python train.py --model="autoregressive pixel model" --dataset="Sentinel-2 satellite tiles (TerraMesh)" --train_examples=72500 --image_size=16 --horizontal_flip=true --levels_per_channel=8 --vocab_size=513 --arch="transformer_decoder" --width=384 --layers=12 --norm="layernorm" --norm_position="pre" --activation="gelu" --mlp_ratio=2 --head_dim=48 --fused_qkv=false --bias="none" --qk_norm=false --parallel_block=false --inner_norm=false --positions="learned" --tie_embeddings=false --init="torch_default" --residual_init="none" --optimizer="soap" --beta2=0.99 --lr=0.0016 --beta1=0.95 --shampoo_beta=0.99 --eps=1e-08 --precondition_frequency=32 --max_precond_dim=1024 --one_sided=false --adamw_lr_other_params=0.0015 --grad_clip=1.0 --steps=10500 --batch_size=64 --epochs=9.3 --lr_schedule="step" --warmup_steps=210 --weight_decay=0.09 --adamw_weight_decay_other_params=0.01
Rows from block 6 of a small autoregressive pixel model, named by matrix and row number. Rows with one number belong to one neuron. Each number is 50 + 12 x the weight over its row's rms, rounded and kept within 0 to 99. All counts start at 0. After the name is the row's rms in percent of the matrix's.
After each neuron's rows are labels from the 100 images, of 14976, where the neuron reaches its highest value: "strongest on" is what is common among them. Only what is clearly more common there than usual is listed. The data: Sentinel-2 satellite tiles (TerraMesh). In brackets: how many of the 100.
# fc1: MLP up (model.blocks.6.mlp.fc1.weight, 768x384), inputs 172-214
# fc2: MLP down (model.blocks.6.mlp.fc2.weight, 384x768, transposed), outputs 172-214

fc1.209 093:57 42 57 36 50 53 71 60 44 23 55 70 51 49 46 55 54 40 53 65 59 46 56 63 48 60 65 46 47 48 35 36 59 56 55 29 52 39 44 47 49 40 57
fc2.209 091:67 44 51 60 39 41 50 64 41 74 48 54 48 58 55 53 47 53 29 41 25 65 30 60 47 58 48 51 57 62 43 43 28 49 52 58 57 52 47 38 45 51 53
strongest on: trees (88)

fc1.223 108:69 46 57 80 37 60 59 70 47 71 37 56 26 57 50 50 53 28 79 56 30 63 63 31 36 60 48 60 69 47 63 31 62 50 35 65 61 51 55 42 51 43 50
fc2.223 097:38 72 64 58 50 46 39 51 40 59 32 58 61 47 41 66 40 37 56 21 49 39 64 48 51 56 76 53 57 61 48 61 72 44 37 51 30 41 46 42 23 51 63
strongest on: trees (97); clouds (66); main land cover: trees (58)

fc1.699 095:44 39 50 59 58 37 43 64 26 53 56 76 45 51 61 63 49 54 53 49 50 33 52 43 35 51 53 77 64 54 56 39 49 40 66 48 68 55 65 44 56 46 43
fc2.699 106:50 40 49 38 67 56 42 59 34 40 39 33 62 48 42 60 51 48 50 44 50 42 60 30 69 40 42 32 37 52 52 25 73 44 39 48 37 37 29 47 50 34 55
strongest on: bare ground (50); snow or ice (46); main land cover: snow or ice (37)

fc1.336 094:29 36 45 57 56 39 47 66 35 49 57 39 52 57 22 36 43 72 48 39 65 62 31 70 60 60 64 50 66 62 52 56 50 41 45 59 56 69 78 61 45 61 57
fc2.336 096:58 66 52 40 70 50 59 44 57 45 34 56 53 41 54 45 63 59 22 47 65 52 62 63 58 25 57 43 77 61 50 55 60 36 47 47 44 60 67 37 46 52 60
strongest on: snow or ice (77); main land cover: snow or ice (50)

fc1.351 110:61 49 64 46 49 60 49 51 65 45 42 37 34 48 49 71 39 47 57 82 64 44 39 35 64 53 66 42 59 46 66 46 50 54 20 61 36 24 46 43 60 69 51
fc2.351 104:35 65 75 58 51 33 61 41 39 48 39 52 54 68 63 50 28 36 48 33 50 61 57 82 43 33 33 54 51 65 41 59 45 64 64 54 51 70 66 54 50 75 50
strongest on: main land cover: water (43)

fc1.756 103:29 51 41 26 64 65 51 54 66 66 61 45 43 64 64 46 66 46 58 43 54 69 69 19 60 55 56 55 71 36 47 45 64 54 58 55 36 36 45 41 31 36 41
fc2.756 096:34 43 68 37 56 51 50 53 21 59 50 59 78 28 69 51 42 64 53 35 39 63 41 43 58 54 59 72 32 40 49 42 64 43 51 58 56 64 68 34 60 66 40
strongest on: trees (88); crops (84); built area (78); main land cover: crops (59)

fc1.473 096:57 40 38 40 62 60 62 31 50 70 64 56 41 68 50 40 48 66 56 54 51 63 81 64 55 52 51 49 73 44 54 62 34 35 53 58 42 53 60 33 48 28 26
fc2.473 090:74 44 41 53 54 65 28 51 42 54 53 59 50 62 49 48 60 52 48 71 64 44 53 36 45 66 56 38 46 39 69 47 25 60 56 42 60 48 65 45 65 46 42
strongest on: trees (93); clouds (84); main land cover: trees (72)

fc1.474 104:60 66 32 68 43 77 55 41 61 62 45 54 69 38 51 46 47 60 23 56 30 48 59 44 56 58 66 41 76 64 58 31 52 39 65 45 63 34 36 58 60 26 34
fc2.474 103:56 41 41 42 46 34 39 53 53 40 32 40 55 49 30 48 31 34 50 62 39 47 36 49 60 44 52 74 41 45 72 57 28 64 46 48 43 47 48 47 43 46 58
strongest on: clouds (63)

fc1.419 097:53 39 45 71 70 43 42 76 80 43 54 39 55 56 58 43 41 56 85 55 43 57 44 65 37 50 46 58 59 54 31 52 48 47 61 51 38 52 44 48 44 37 45
fc2.419 114:40 47 33 44 61 45 27 42 60 59 52 57 56 46 96 52 53 63 25 51 58 54 47 47 42 39 43 50 51 36 46 67 72 64 65 45 48 76 73 57 56 49 55
strongest on: main land cover: crops (46)

fc1.83 092:33 41 53 67 48 67 70 52 43 47 55 67 34 68 59 54 48 44 60 37 47 38 51 52 53 59 57 40 47 42 44 46 46 57 41 52 40 40 49 52 62 42 35
fc2.83 092:81 39 66 43 52 48 59 61 64 45 56 24 48 45 74 37 57 52 42 67 63 56 67 54 53 37 53 55 69 60 75 35 49 22 55 58 29 63 52 41 70 55 62
strongest on: bare ground (61); main land cover: rangeland (46); main land cover: bare ground (28)

fc1.246 085:59 35 35 55 48 67 62 41 45 62 77 35 65 70 43 26 41 44 38 37 51 65 55 48 28 43 51 62 50 73 63 62 32 71 45 63 71 55 41 29 52 68 49
fc2.246 092:71 44 31 65 55 50 24 31 59 69 60 64 61 62 61 52 38 46 71 51 59 53 40 65 55 44 35 32 72 63 35 66 49 35 60 54 45 49 44 56 41 34 52
strongest on: main land cover: water (37)

fc1.740 112:51 52 62 33 59 61 36 61 62 56 53 36 61 26 52 32 39 64 62 50 41 50 46 64 64 44 14 41 58 57 46 47 39 42 58 51 63 64 73 43 43 53 46
fc2.740 114:46 48 42 34 65 25 67 45 59 71 37 56 51 47 43 49 50 46 52 46 43 50 54 27 65 41 57 68 37 60 53 30 30 32 48 60 40 41 43 48 59 61 43
strongest on: main land cover: rangeland (79)

fc1.745 114:35 47 52 50 74 49 69 53 44 71 28 60 53 52 65 45 48 52 41 39 59 39 50 60 67 35 57 52 49 51 59 51 31 40 42 77 54 38 43 51 53 42 65
fc2.745 111:39 27 58 53 22 54 58 30 71 34 65 45 32 76 38 69 65 39 46 63 63 51 46 51 52 78 83 51 54 50 41 45 24 61 53 48 41 60 46 42 44 61 54
strongest on: bare ground (62)

fc1.496 083:60 45 53 24 62 50 68 43 52 48 51 41 40 46 54 59 48 58 61 35 41 47 54 50 48 47 57 29 35 51 68 31 71 39 44 41 24 52 39 50 52 43 59
fc2.496 083:56 34 68 23 32 44 66 34 88 61 54 35 40 60 58 58 36 41 43 31 39 55 51 41 67 54 61 63 65 35 36 61 46 52 39 43 52 58 67 32 32 24 73
strongest on: main land cover: water (31)

fc1.230 092:45 47 45 68 48 52 64 59 54 65 38 60 63 58 55 82 30 46 43 66 42 53 39 47 56 46 66 42 62 75 34 43 50 54 51 64 63 71 52 59 55 46 70
fc2.230 101:45 50 35 21 44 30 39 87 45 51 46 56 70 55 49 41 76 43 41 43 51 41 62 46 22 55 27 27 60 43 53 35 51 25 65 60 42 47 58 53 22 41 78
strongest on: main land cover: crops (43)

fc1.733 088:51 45 49 39 30 82 40 48 48 51 39 46 51 38 32 55 71 43 55 39 66 41 67 61 41 44 55 57 38 47 45 54 40 33 57 51 41 39 63 51 56 54 16
fc2.733 094:37 36 56 77 49 59 44 74 55 60 42 37 43 47 59 43 56 16 54 37 47 55 37 37 30 58 59 44 45 27 65 46 72 46 38 38 57 39 54 26 53 59 35
strongest on: main land cover: water (30)

fc1.144 094:48 34 38 52 67 65 50 43 55 53 68 52 71 59 60 58 39 51 53 69 42 53 30 49 42 30 43 45 39 61 32 40 70 46 51 40 47 26 55 45 62 29 55
fc2.144 106:56 42 45 73 73 43 30 52 37 63 60 47 39 42 59 48 36 48 33 38 52 37 41 59 38 51 63 61 63 50 63 62 38 50 75 50 70 48 56 43 49 39 55
strongest on: main land cover: snow or ice (37)

fc1.72 140:55 32 47 67 42 49 92 48 67 60 45 40 42 48 62 50 37 46 51 55 21 37 57 49 42 64 61 40 51 34 52 33 55 43 34 35 45 71 80 55 41 54 45
fc2.72 126:70 58 35 40 48 30 34 55 36 57 24 57 61 52 48 59 43 56 50 55 42 49 37 65 58 44 49 53 64 44 50 41 19 47 49 48 53 34 43 55 60 50 67
strongest on: clouds (65)

fc1.335 091:30 61 41 55 77 22 50 52 51 49 55 36 40 52 41 36 51 38 44 35 44 78 46 36 39 74 42 48 83 39 67 45 46 55 42 43 35 51 67 52 39 68 36
fc2.335 100:66 50 44 53 56 42 17 58 55 45 47 56 42 45 33 60 47 29 55 60 87 49 38 62 72 50 56 50 23 48 36 63 54 45 46 22 60 76 49 14 68 27 60
strongest on: clouds (38)

fc1.732 082:57 38 55 62 45 56 52 36 61 52 39 62 37 57 54 67 26 36 44 60 46 51 58 69 52 49 42 55 37 31 44 54 46 35 42 46 42 49 65 42 59 46 57
fc2.732 085:62 57 35 48 44 55 44 49 56 57 43 47 68 45 54 54 45 59 56 46 56 33 40 35 33 38 49 57 65 51 56 25 38 47 38 50 46 54 53 59 46 47 44
strongest on: water (81); main land cover: water (63)

fc1.30 114:43 47 68 36 35 61 59 41 47 42 47 49 34 33 31 37 54 53 39 63 32 41 44 38 36 73 57 59 56 42 67 57 40 36 31 62 39 42 55 66 30 60 39
fc2.30 112:54 46 46 72 43 40 38 46 51 56 53 31 39 49 34 52 41 46 44 53 43 41 54 44 43 32 65 46 35 45 47 47 65 59 60 80 55 56 40 65 45 59 44
strongest on: main land cover: snow or ice (34)

fc1.158 097:38 66 35 37 38 58 70 52 68 48 69 39 39 51 61 62 75 66 36 45 76 47 48 39 44 45 52 52 60 50 52 40 35 44 50 47 46 64 23 33 58 59 44
fc2.158 107:51 46 63 36 45 54 26 34 47 39 57 79 53 68 65 51 82 59 27 46 26 65 42 50 35 47 50 34 48 33 58 41 44 48 34 51 48 35 54 61 60 52 34
strongest on: main land cover: rangeland (42)

fc1.285 084:53 56 41 44 57 55 23 65 48 40 48 50 56 24 22 56 31 69 31 60 45 48 52 55 41 70 61 31 43 62 45 68 40 41 51 36 61 51 70 56 44 78 40
fc2.285 093:52 61 60 48 48 35 61 73 37 43 65 44 64 47 69 54 22 65 55 44 40 29 72 63 60 59 51 39 40 53 59 55 73 62 53 41 41 47 30 38 54 61 50
strongest on: main land cover: water (29)

fc1.462 094:53 53 40 53 49 46 48 53 63 39 34 44 48 53 61 34 51 58 44 55 47 62 50 50 55 25 39 50 63 66 59 50 32 40 62 54 55 41 32 57 57 49 51
fc2.462 092:46 43 72 63 36 29 30 44 56 30 55 40 59 39 38 64 60 41 51 49 36 41 61 39 44 60 51 58 31 50 42 36 54 41 44 45 48 62 54 42 49 62 44
strongest on: main land cover: crops (45)

fc1.618 117:46 55 46 35 40 47 49 74 53 44 48 51 58 53 52 26 35 40 41 49 43 61 72 55 46 33 56 42 25 71 55 67 60 46 53 57 58 20 62 40 59 54 37
fc2.618 112:69 46 55 51 36 43 52 71 36 62 36 43 56 55 57 62 61 51 57 51 53 80 37 65 64 34 51 54 54 68 57 54 54 35 41 52 47 48 50 49 66 47 61
strongest on: bare ground (69); main land cover: rangeland (41)

fc1.56 092:37 41 56 37 43 44 29 57 47 52 71 25 39 64 55 47 52 53 49 69 50 55 20 60 38 49 58 70 54 44 56 41 45 39 62 53 60 66 44 40 62 25 69
fc2.56 084:56 44 37 32 40 45 63 43 45 48 22 65 52 54 43 74 62 61 56 59 60 53 50 59 28 25 41 39 40 42 40 41 64 48 72 47 75 53 71 29 41 64 61
strongest on: crops (80); built area (71); main land cover: crops (55)

fc1.656 087:57 62 52 53 64 46 44 83 34 60 65 44 22 61 49 64 42 49 23 38 30 52 59 45 51 60 66 63 71 56 54 50 57 73 32 53 24 45 68 44 68 65 48
fc2.656 090:19 39 65 56 52 52 65 44 68 29 43 56 31 38 34 53 69 25 58 49 53 58 41 53 48 46 58 48 34 73 51 28 29 29 58 25 30 63 47 68 54 59 65
strongest on: bare ground (50)

fc1.263 087:42 49 46 36 56 50 72 38 45 55 48 50 54 48 67 43 56 56 30 53 51 50 63 32 23 47 32 45 66 51 49 55 28 38 65 51 57 39 44 23 44 50 54
fc2.263 094:30 33 47 41 49 32 57 45 34 44 49 56 30 20 56 49 27 31 47 57 30 59 43 60 64 54 59 34 62 39 69 40 40 44 67 61 41 38 40 47 80 58 44
strongest on: bare ground (51)

fc1.188 100:47 32 33 46 57 43 48 53 45 49 38 55 36 25 42 50 56 64 51 36 40 42 61 48 45 65 49 48 47 45 73 44 32 41 77 57 58 29 63 51 40 30 53
fc2.188 100:54 48 65 68 46 43 71 41 49 71 56 50 70 58 67 73 45 46 67 55 54 60 39 54 54 54 42 50 47 53 44 72 59 74 22 33 40 61 40 55 25 40 53
strongest on: clouds (62)

fc1.36 099:44 58 28 50 51 62 61 47 45 32 42 34 31 73 23 42 61 58 45 39 65 47 59 40 51 51 75 33 55 48 36 59 40 37 63 54 65 69 39 55 50 45 58
fc2.36 103:33 59 59 55 38 41 25 53 49 76 32 54 53 65 43 49 40 37 39 64 64 52 59 61 35 59 46 61 52 53 40 45 57 51 58 33 36 43 55 58 66 46 76
strongest on: snow or ice (93); main land cover: snow or ice (83)

fc1.387 095:46 50 39 59 49 63 67 45 55 58 42 48 71 44 49 54 29 80 48 38 47 53 65 55 39 43 54 57 73 71 34 73 41 50 28 40 21 48 50 44 53 46 53
fc2.387 093:71 54 51 60 51 57 58 40 35 41 42 53 36 74 55 50 56 22 65 55 59 42 29 40 65 27 55 52 57 60 53 51 44 53 49 25 59 67 60 30 66 40 56
strongest on: water (66); main land cover: water (38)

fc1.133 099:46 32 35 48 41 63 64 45 48 53 41 56 59 34 63 61 57 56 56 52 39 59 27 50 37 60 67 33 57 43 47 43 46 50 53 28 43 59 46 54 54 48 57
fc2.133 096:34 62 40 43 30 48 42 61 36 54 47 68 42 64 33 37 71 44 32 35 67 52 38 53 57 51 72 49 42 54 56 56 37 57 66 45 70 52 48 55 71 32 51
strongest on: main land cover: rangeland (47)

fc1.349 127:23 41 41 50 43 46 60 39 44 51 30 64 59 58 39 46 27 54 55 56 37 36 49 44 34 58 42 54 40 62 45 41 40 45 47 59 59 56 56 64 48 57 38
fc2.349 125:45 30 74 28 53 64 41 37 32 47 60 83 37 52 34 54 36 64 59 55 68 57 58 56 50 51 56 40 25 55 73 54 53 64 66 38 37 59 47 55 66 48 46
strongest on: water (69); bare ground (64); main land cover: water (34)

fc1.497 108:29 35 50 30 38 52 45 62 51 48 50 44 45 68 67 71 83 45 47 47 41 68 55 86 68 53 67 39 55 59 54 61 70 33 51 49 31 51 54 52 68 43 47
fc2.497 111:58 52 57 47 67 50 49 57 42 31 46 64 55 56 38 46 72 39 56 55 63 69 36 43 56 31 58 07 68 31 54 63 50 54 44 49 74 37 40 43 33 52 59
strongest on: crops (82); built area (66); main land cover: crops (59)

fc1.420 118:38 30 60 58 47 40 59 54 66 51 57 51 53 25 51 49 34 76 47 60 56 41 54 50 58 43 34 30 57 57 36 56 62 61 48 58 53 53 51 42 33 51 59
fc2.420 111:44 55 54 56 75 40 51 67 40 45 37 57 36 44 23 48 69 57 54 52 57 41 49 68 40 39 35 63 56 24 46 56 63 28 44 57 57 56 50 53 52 69 36
strongest on: water (70); clouds (38); main land cover: water (37); flooded vegetation (27)

fc1.261 087:67 40 65 39 38 57 70 57 30 77 44 47 55 67 55 38 31 53 57 40 40 74 62 49 27 59 47 50 47 45 37 74 47 49 47 48 58 57 62 54 54 55 51
fc2.261 082:63 36 60 57 65 50 49 44 64 60 36 45 47 55 45 54 47 58 31 42 78 55 61 65 61 63 33 26 44 43 40 42 50 47 50 57 52 57 64 44 70 64 54
strongest on: crops (67); main land cover: crops (44)

fc1.759 090:55 37 47 64 48 50 62 37 69 49 66 46 40 52 52 47 50 34 51 38 60 40 58 40 46 73 17 63 68 67 51 22 51 52 52 72 51 38 49 60 47 56 57
fc2.759 090:35 53 62 34 64 44 53 47 42 53 62 62 54 58 47 71 38 52 43 63 58 48 22 52 50 57 40 43 63 40 54 55 56 30 75 52 51 41 60 60 57 36 41
strongest on: bare ground (49)

fc1.626 097:33 48 56 79 74 50 79 56 48 59 46 44 37 58 47 53 54 77 60 49 48 54 60 62 45 45 63 80 73 45 64 52 46 60 48 41 43 58 59 53 30 59 75
fc2.626 092:35 38 44 56 39 45 22 69 55 80 60 42 30 53 67 53 44 61 64 63 44 50 49 63 47 56 42 61 48 42 47 35 53 53 34 43 70 56 56 50 71 49 38
strongest on: main land cover: crops (49)

fc1.718 086:36 51 51 33 48 58 57 42 35 38 58 52 39 49 77 42 48 45 60 66 55 29 47 44 44 59 62 50 46 36 57 34 51 72 40 71 48 56 53 44 68 35 45
fc2.718 085:52 50 60 51 47 39 55 34 42 47 47 60 30 34 46 56 49 38 33 35 51 27 44 77 45 48 41 41 59 42 54 45 55 54 52 46 36 38 56 51 48 66 64
strongest on: water (68); main land cover: water (29)

fc1.495 092:64 35 48 31 51 59 48 14 51 30 72 47 47 43 53 48 49 50 54 46 42 41 54 55 25 32 56 53 45 58 54 33 46 38 53 53 67 36 58 53 42 35 60
fc2.495 095:33 58 33 58 48 58 41 60 33 42 50 52 39 50 63 49 39 61 38 37 38 49 45 62 48 48 64 62 40 30 53 63 60 60 58 65 55 68 71 35 54 78 48
strongest on: main land cover: rangeland (42)

fc1.446 078:38 53 53 57 25 56 57 47 45 62 55 52 55 35 60 39 41 50 55 51 41 46 60 38 73 45 52 51 67 33 45 36 32 47 43 45 59 72 65 54 90 30 73
fc2.446 081:47 42 29 45 54 42 50 66 46 55 65 50 34 64 46 54 62 45 51 44 49 38 45 69 35 66 52 46 45 64 44 62 52 42 48 45 57 44 57 53 70 48 40
strongest on: clouds (60)

fc1.383 110:46 51 42 30 30 56 40 48 17 63 49 59 55 44 64 52 66 40 57 54 44 41 63 46 50 52 28 72 72 65 49 48 47 45 73 42 37 56 68 33 33 36 54
fc2.383 118:41 55 56 74 62 27 51 76 50 40 50 43 65 51 59 33 22 61 55 48 42 40 49 39 62 44 40 38 32 51 47 62 50 46 50 65 46 62 28 51 60 63 59
strongest on: snow or ice (70); main land cover: snow or ice (56)

fc1.706 104:71 54 48 54 49 53 45 50 42 35 46 36 43 44 53 45 51 50 48 67 38 53 33 60 43 49 54 53 52 58 75 35 34 42 59 69 57 46 51 63 57 56 52
fc2.706 101:58 60 29 30 52 46 58 42 38 35 72 57 35 59 46 48 36 30 43 44 46 63 49 63 51 53 52 63 58 39 49 51 56 49 42 34 31 59 48 34 53 51 41
strongest on: snow or ice (91); main land cover: snow or ice (54); bare ground (50)

fc1.170 100:46 48 39 30 57 35 54 46 59 49 24 35 54 49 49 60 55 67 41 40 26 51 28 35 45 46 30 56 38 50 42 43 60 31 34 36 49 47 52 41 32 40 58
fc2.170 097:44 64 57 62 39 45 64 40 47 36 58 37 46 42 55 52 50 44 60 53 37 50 51 43 33 40 63 68 44 46 61 53 53 37 43 50 46 71 56 43 55 54 35
strongest on: snow or ice (79); main land cover: snow or ice (57); bare ground (53)

fc1.625 083:51 42 39 38 57 57 62 40 53 29 47 60 39 59 51 38 45 59 53 64 57 20 58 52 47 35 57 64 55 79 41 52 41 42 71 56 58 49 31 54 47 41 55
fc2.625 089:55 64 38 42 70 45 50 44 61 53 68 45 68 60 53 40 44 54 58 49 63 59 53 46 33 64 48 46 51 45 57 64 64 25 33 45 77 74 61 34 59 36 38
strongest on: water (74); bare ground (51); main land cover: water (45)

fc1.637 090:63 40 56 49 51 55 45 48 54 59 56 52 41 41 44 48 48 42 49 54 38 39 50 54 82 46 80 29 38 42 36 54 47 70 53 49 47 67 65 32 56 50 52
fc2.637 100:30 42 56 74 50 49 44 50 50 50 65 49 34 35 50 46 25 47 29 58 39 51 41 63 59 61 49 65 57 57 52 61 55 67 58 80 49 73 55 45 57 47 69
strongest on: main land cover: water (34)

fc1.720 107:51 45 60 48 52 59 56 63 58 29 48 59 32 51 52 53 21 40 39 51 48 54 46 59 24 39 68 55 61 58 77 38 64 26 36 52 52 70 53 44 46 34 43
fc2.720 111:63 48 53 69 50 58 45 49 56 45 58 57 72 55 69 27 73 44 41 35 51 53 73 40 40 49 59 46 37 51 60 41 61 48 44 47 39 71 53 35 39 57 75
strongest on: crops (67); main land cover: crops (49)

fc1.213 080:60 53 38 35 45 49 58 71 55 49 53 26 54 62 32 48 31 57 45 29 65 46 55 56 60 37 62 70 43 62 41 65 34 32 60 52 42 58 27 55 47 36 51
fc2.213 100:60 45 48 42 51 60 32 52 57 63 51 55 73 69 50 68 49 29 34 60 64 67 50 48 41 53 55 65 49 63 45 61 59 30 43 51 39 66 73 44 39 44 62
strongest on: main land cover: water (27)

fc1.752 114:44 57 73 66 37 74 57 58 64 48 59 50 54 38 38 50 46 44 53 41 57 42 51 65 47 51 32 48 33 32 45 54 58 60 64 66 60 48 57 54 44 43 44
fc2.752 125:64 46 35 32 30 52 43 38 52 52 46 60 44 52 49 53 47 61 48 56 72 57 40 34 52 50 85 57 73 54 43 58 50 41 33 31 59 51 54 33 52 50 45
strongest on: crops (76); built area (73); main land cover: crops (53)

fc1.393 085:53 44 53 31 52 55 62 56 55 50 32 40 46 42 26 44 48 46 61 69 48 46 35 45 39 56 43 66 67 28 37 50 51 51 36 60 47 51 49 73 67 29 49
fc2.393 088:67 40 44 48 58 77 20 52 56 53 50 34 33 71 59 34 44 54 38 35 51 50 49 70 62 54 48 29 47 62 47 38 62 52 44 32 56 23 41 44 53 52 60
strongest on: main land cover: rangeland (57)

fc1.21 093:17 33 45 47 59 47 59 31 52 50 52 51 40 50 72 55 47 50 71 56 41 40 52 35 59 58 57 43 60 35 71 33 33 48 51 56 50 44 50 48 39 63 59
fc2.21 097:41 46 53 35 53 62 73 22 47 43 44 31 49 51 48 52 51 41 58 56 78 42 48 52 47 38 23 65 56 45 67 29 22 28 44 65 81 53 41 51 61 39 36
strongest on: main land cover: rangeland (67)

fc1.478 102:51 61 44 48 49 78 57 36 50 61 65 54 48 22 47 53 53 41 24 34 38 46 55 41 49 56 48 51 26 63 40 46 53 39 52 44 61 43 61 41 55 64 56
fc2.478 100:68 39 48 39 58 46 52 57 47 56 48 66 86 32 51 53 40 55 60 50 41 44 51 55 32 60 50 35 50 44 70 44 66 55 52 39 67 66 44 62 61 39 60
strongest on: main land cover: water (36)

fc1.11 096:46 40 54 75 49 46 55 57 53 38 52 50 59 35 28 58 40 26 62 40 63 61 53 30 57 55 37 54 44 53 81 23 39 46 49 49 56 80 40 35 41 34 63
fc2.11 089:52 59 43 62 38 65 56 49 48 75 50 57 34 45 70 40 60 64 46 53 30 52 40 65 39 52 52 36 54 32 40 64 51 53 46 34 31 50 44 69 53 61 54
strongest on: clouds (34)

fc1.295 099:38 52 39 40 51 53 63 54 59 63 54 60 55 58 55 68 41 42 63 54 40 34 32 47 55 37 40 53 38 58 78 25 33 40 71 49 54 62 50 65 42 63 53
fc2.295 109:57 48 31 33 54 65 56 48 41 34 38 46 46 33 71 38 50 58 59 39 60 60 49 38 40 52 55 65 55 49 44 53 28 53 40 65 62 71 65 61 66 58 58
strongest on: main land cover: rangeland (66)

fc1.640 086:55 66 41 65 47 42 66 57 62 53 51 64 30 65 53 30 58 43 63 30 55 33 40 40 38 68 57 52 53 66 55 67 52 46 57 42 56 43 41 48 49 53 60
fc2.640 086:52 47 50 62 59 56 58 61 51 52 42 45 61 52 56 53 17 50 42 47 49 50 52 49 56 46 37 46 44 48 47 43 52 44 47 61 48 53 64 42 31 54 50
strongest on: bare ground (49)

fc1.614 110:41 40 62 57 55 49 78 74 52 45 48 55 42 36 70 58 48 51 58 61 27 58 50 48 59 42 58 23 53 40 81 45 54 61 54 60 47 67 64 65 61 43 61
fc2.614 103:58 60 27 43 33 39 31 31 30 45 47 42 52 60 48 33 37 46 72 45 41 20 43 38 48 56 72 51 44 56 25 46 35 44 51 55 30 20 64 37 46 22 38
strongest on: crops (70); main land cover: crops (58)

fc1.413 093:65 56 49 61 52 50 59 51 63 59 54 48 51 45 71 55 49 53 40 44 53 49 61 51 44 33 61 43 72 47 43 41 54 66 11 69 47 43 46 33 39 79 54
fc2.413 093:36 68 47 50 46 49 60 71 31 53 43 54 39 52 37 44 40 31 62 54 57 54 65 57 40 61 34 54 34 46 61 50 51 31 66 41 51 43 67 42 41 60 67
strongest on: crops (78); main land cover: crops (58)

fc1.755 115:58 63 29 31 45 42 65 46 48 34 66 50 37 28 29 32 36 55 47 31 24 40 54 62 50 63 49 40 55 54 52 44 46 43 56 37 47 58 55 41 47 52 36
fc2.755 111:43 49 59 34 45 64 41 60 47 44 65 52 45 38 49 35 43 46 56 41 42 72 50 58 54 38 54 48 41 34 64 38 60 34 45 47 42 58 43 30 51 67 51
strongest on: clouds (50)

fc1.255 096:46 33 59 42 58 35 55 50 80 37 53 46 62 32 61 62 36 48 37 47 28 72 35 61 48 49 44 60 57 33 74 44 42 46 46 67 41 64 48 63 64 49 61
fc2.255 109:63 46 49 64 64 50 34 51 20 70 20 39 50 41 24 58 40 39 36 61 60 46 43 52 36 46 51 48 33 73 36 43 40 59 54 48 54 59 43 60 50 46 57
strongest on: bare ground (56); main land cover: bare ground (29)

fc1.698 081:64 64 57 48 55 72 54 59 51 36 67 28 68 55 60 58 53 57 41 51 60 43 45 38 62 64 46 62 51 37 42 60 55 33 54 54 67 63 33 69 44 53 50
fc2.698 080:51 44 55 36 57 63 64 40 36 55 23 53 47 62 44 61 55 45 58 37 68 45 21 56 37 58 37 39 70 45 59 55 57 45 56 47 49 47 65 37 52 70 49
strongest on: clouds (63)

fc1.0 121:61 47 47 44 46 60 65 58 61 47 59 55 56 71 45 43 62 60 37 38 51 59 34 41 78 64 54 40 58 30 55 70 53 53 56 50 45 73 52 67 35 39 36
fc2.0 140:29 48 66 58 48 63 41 61 32 47 31 55 39 60 42 41 29 51 60 37 30 60 25 60 48 72 46 67 55 34 49 39 62 45 42 64 31 67 37 47 55 51 48
strongest on: snow or ice (60); main land cover: snow or ice (47)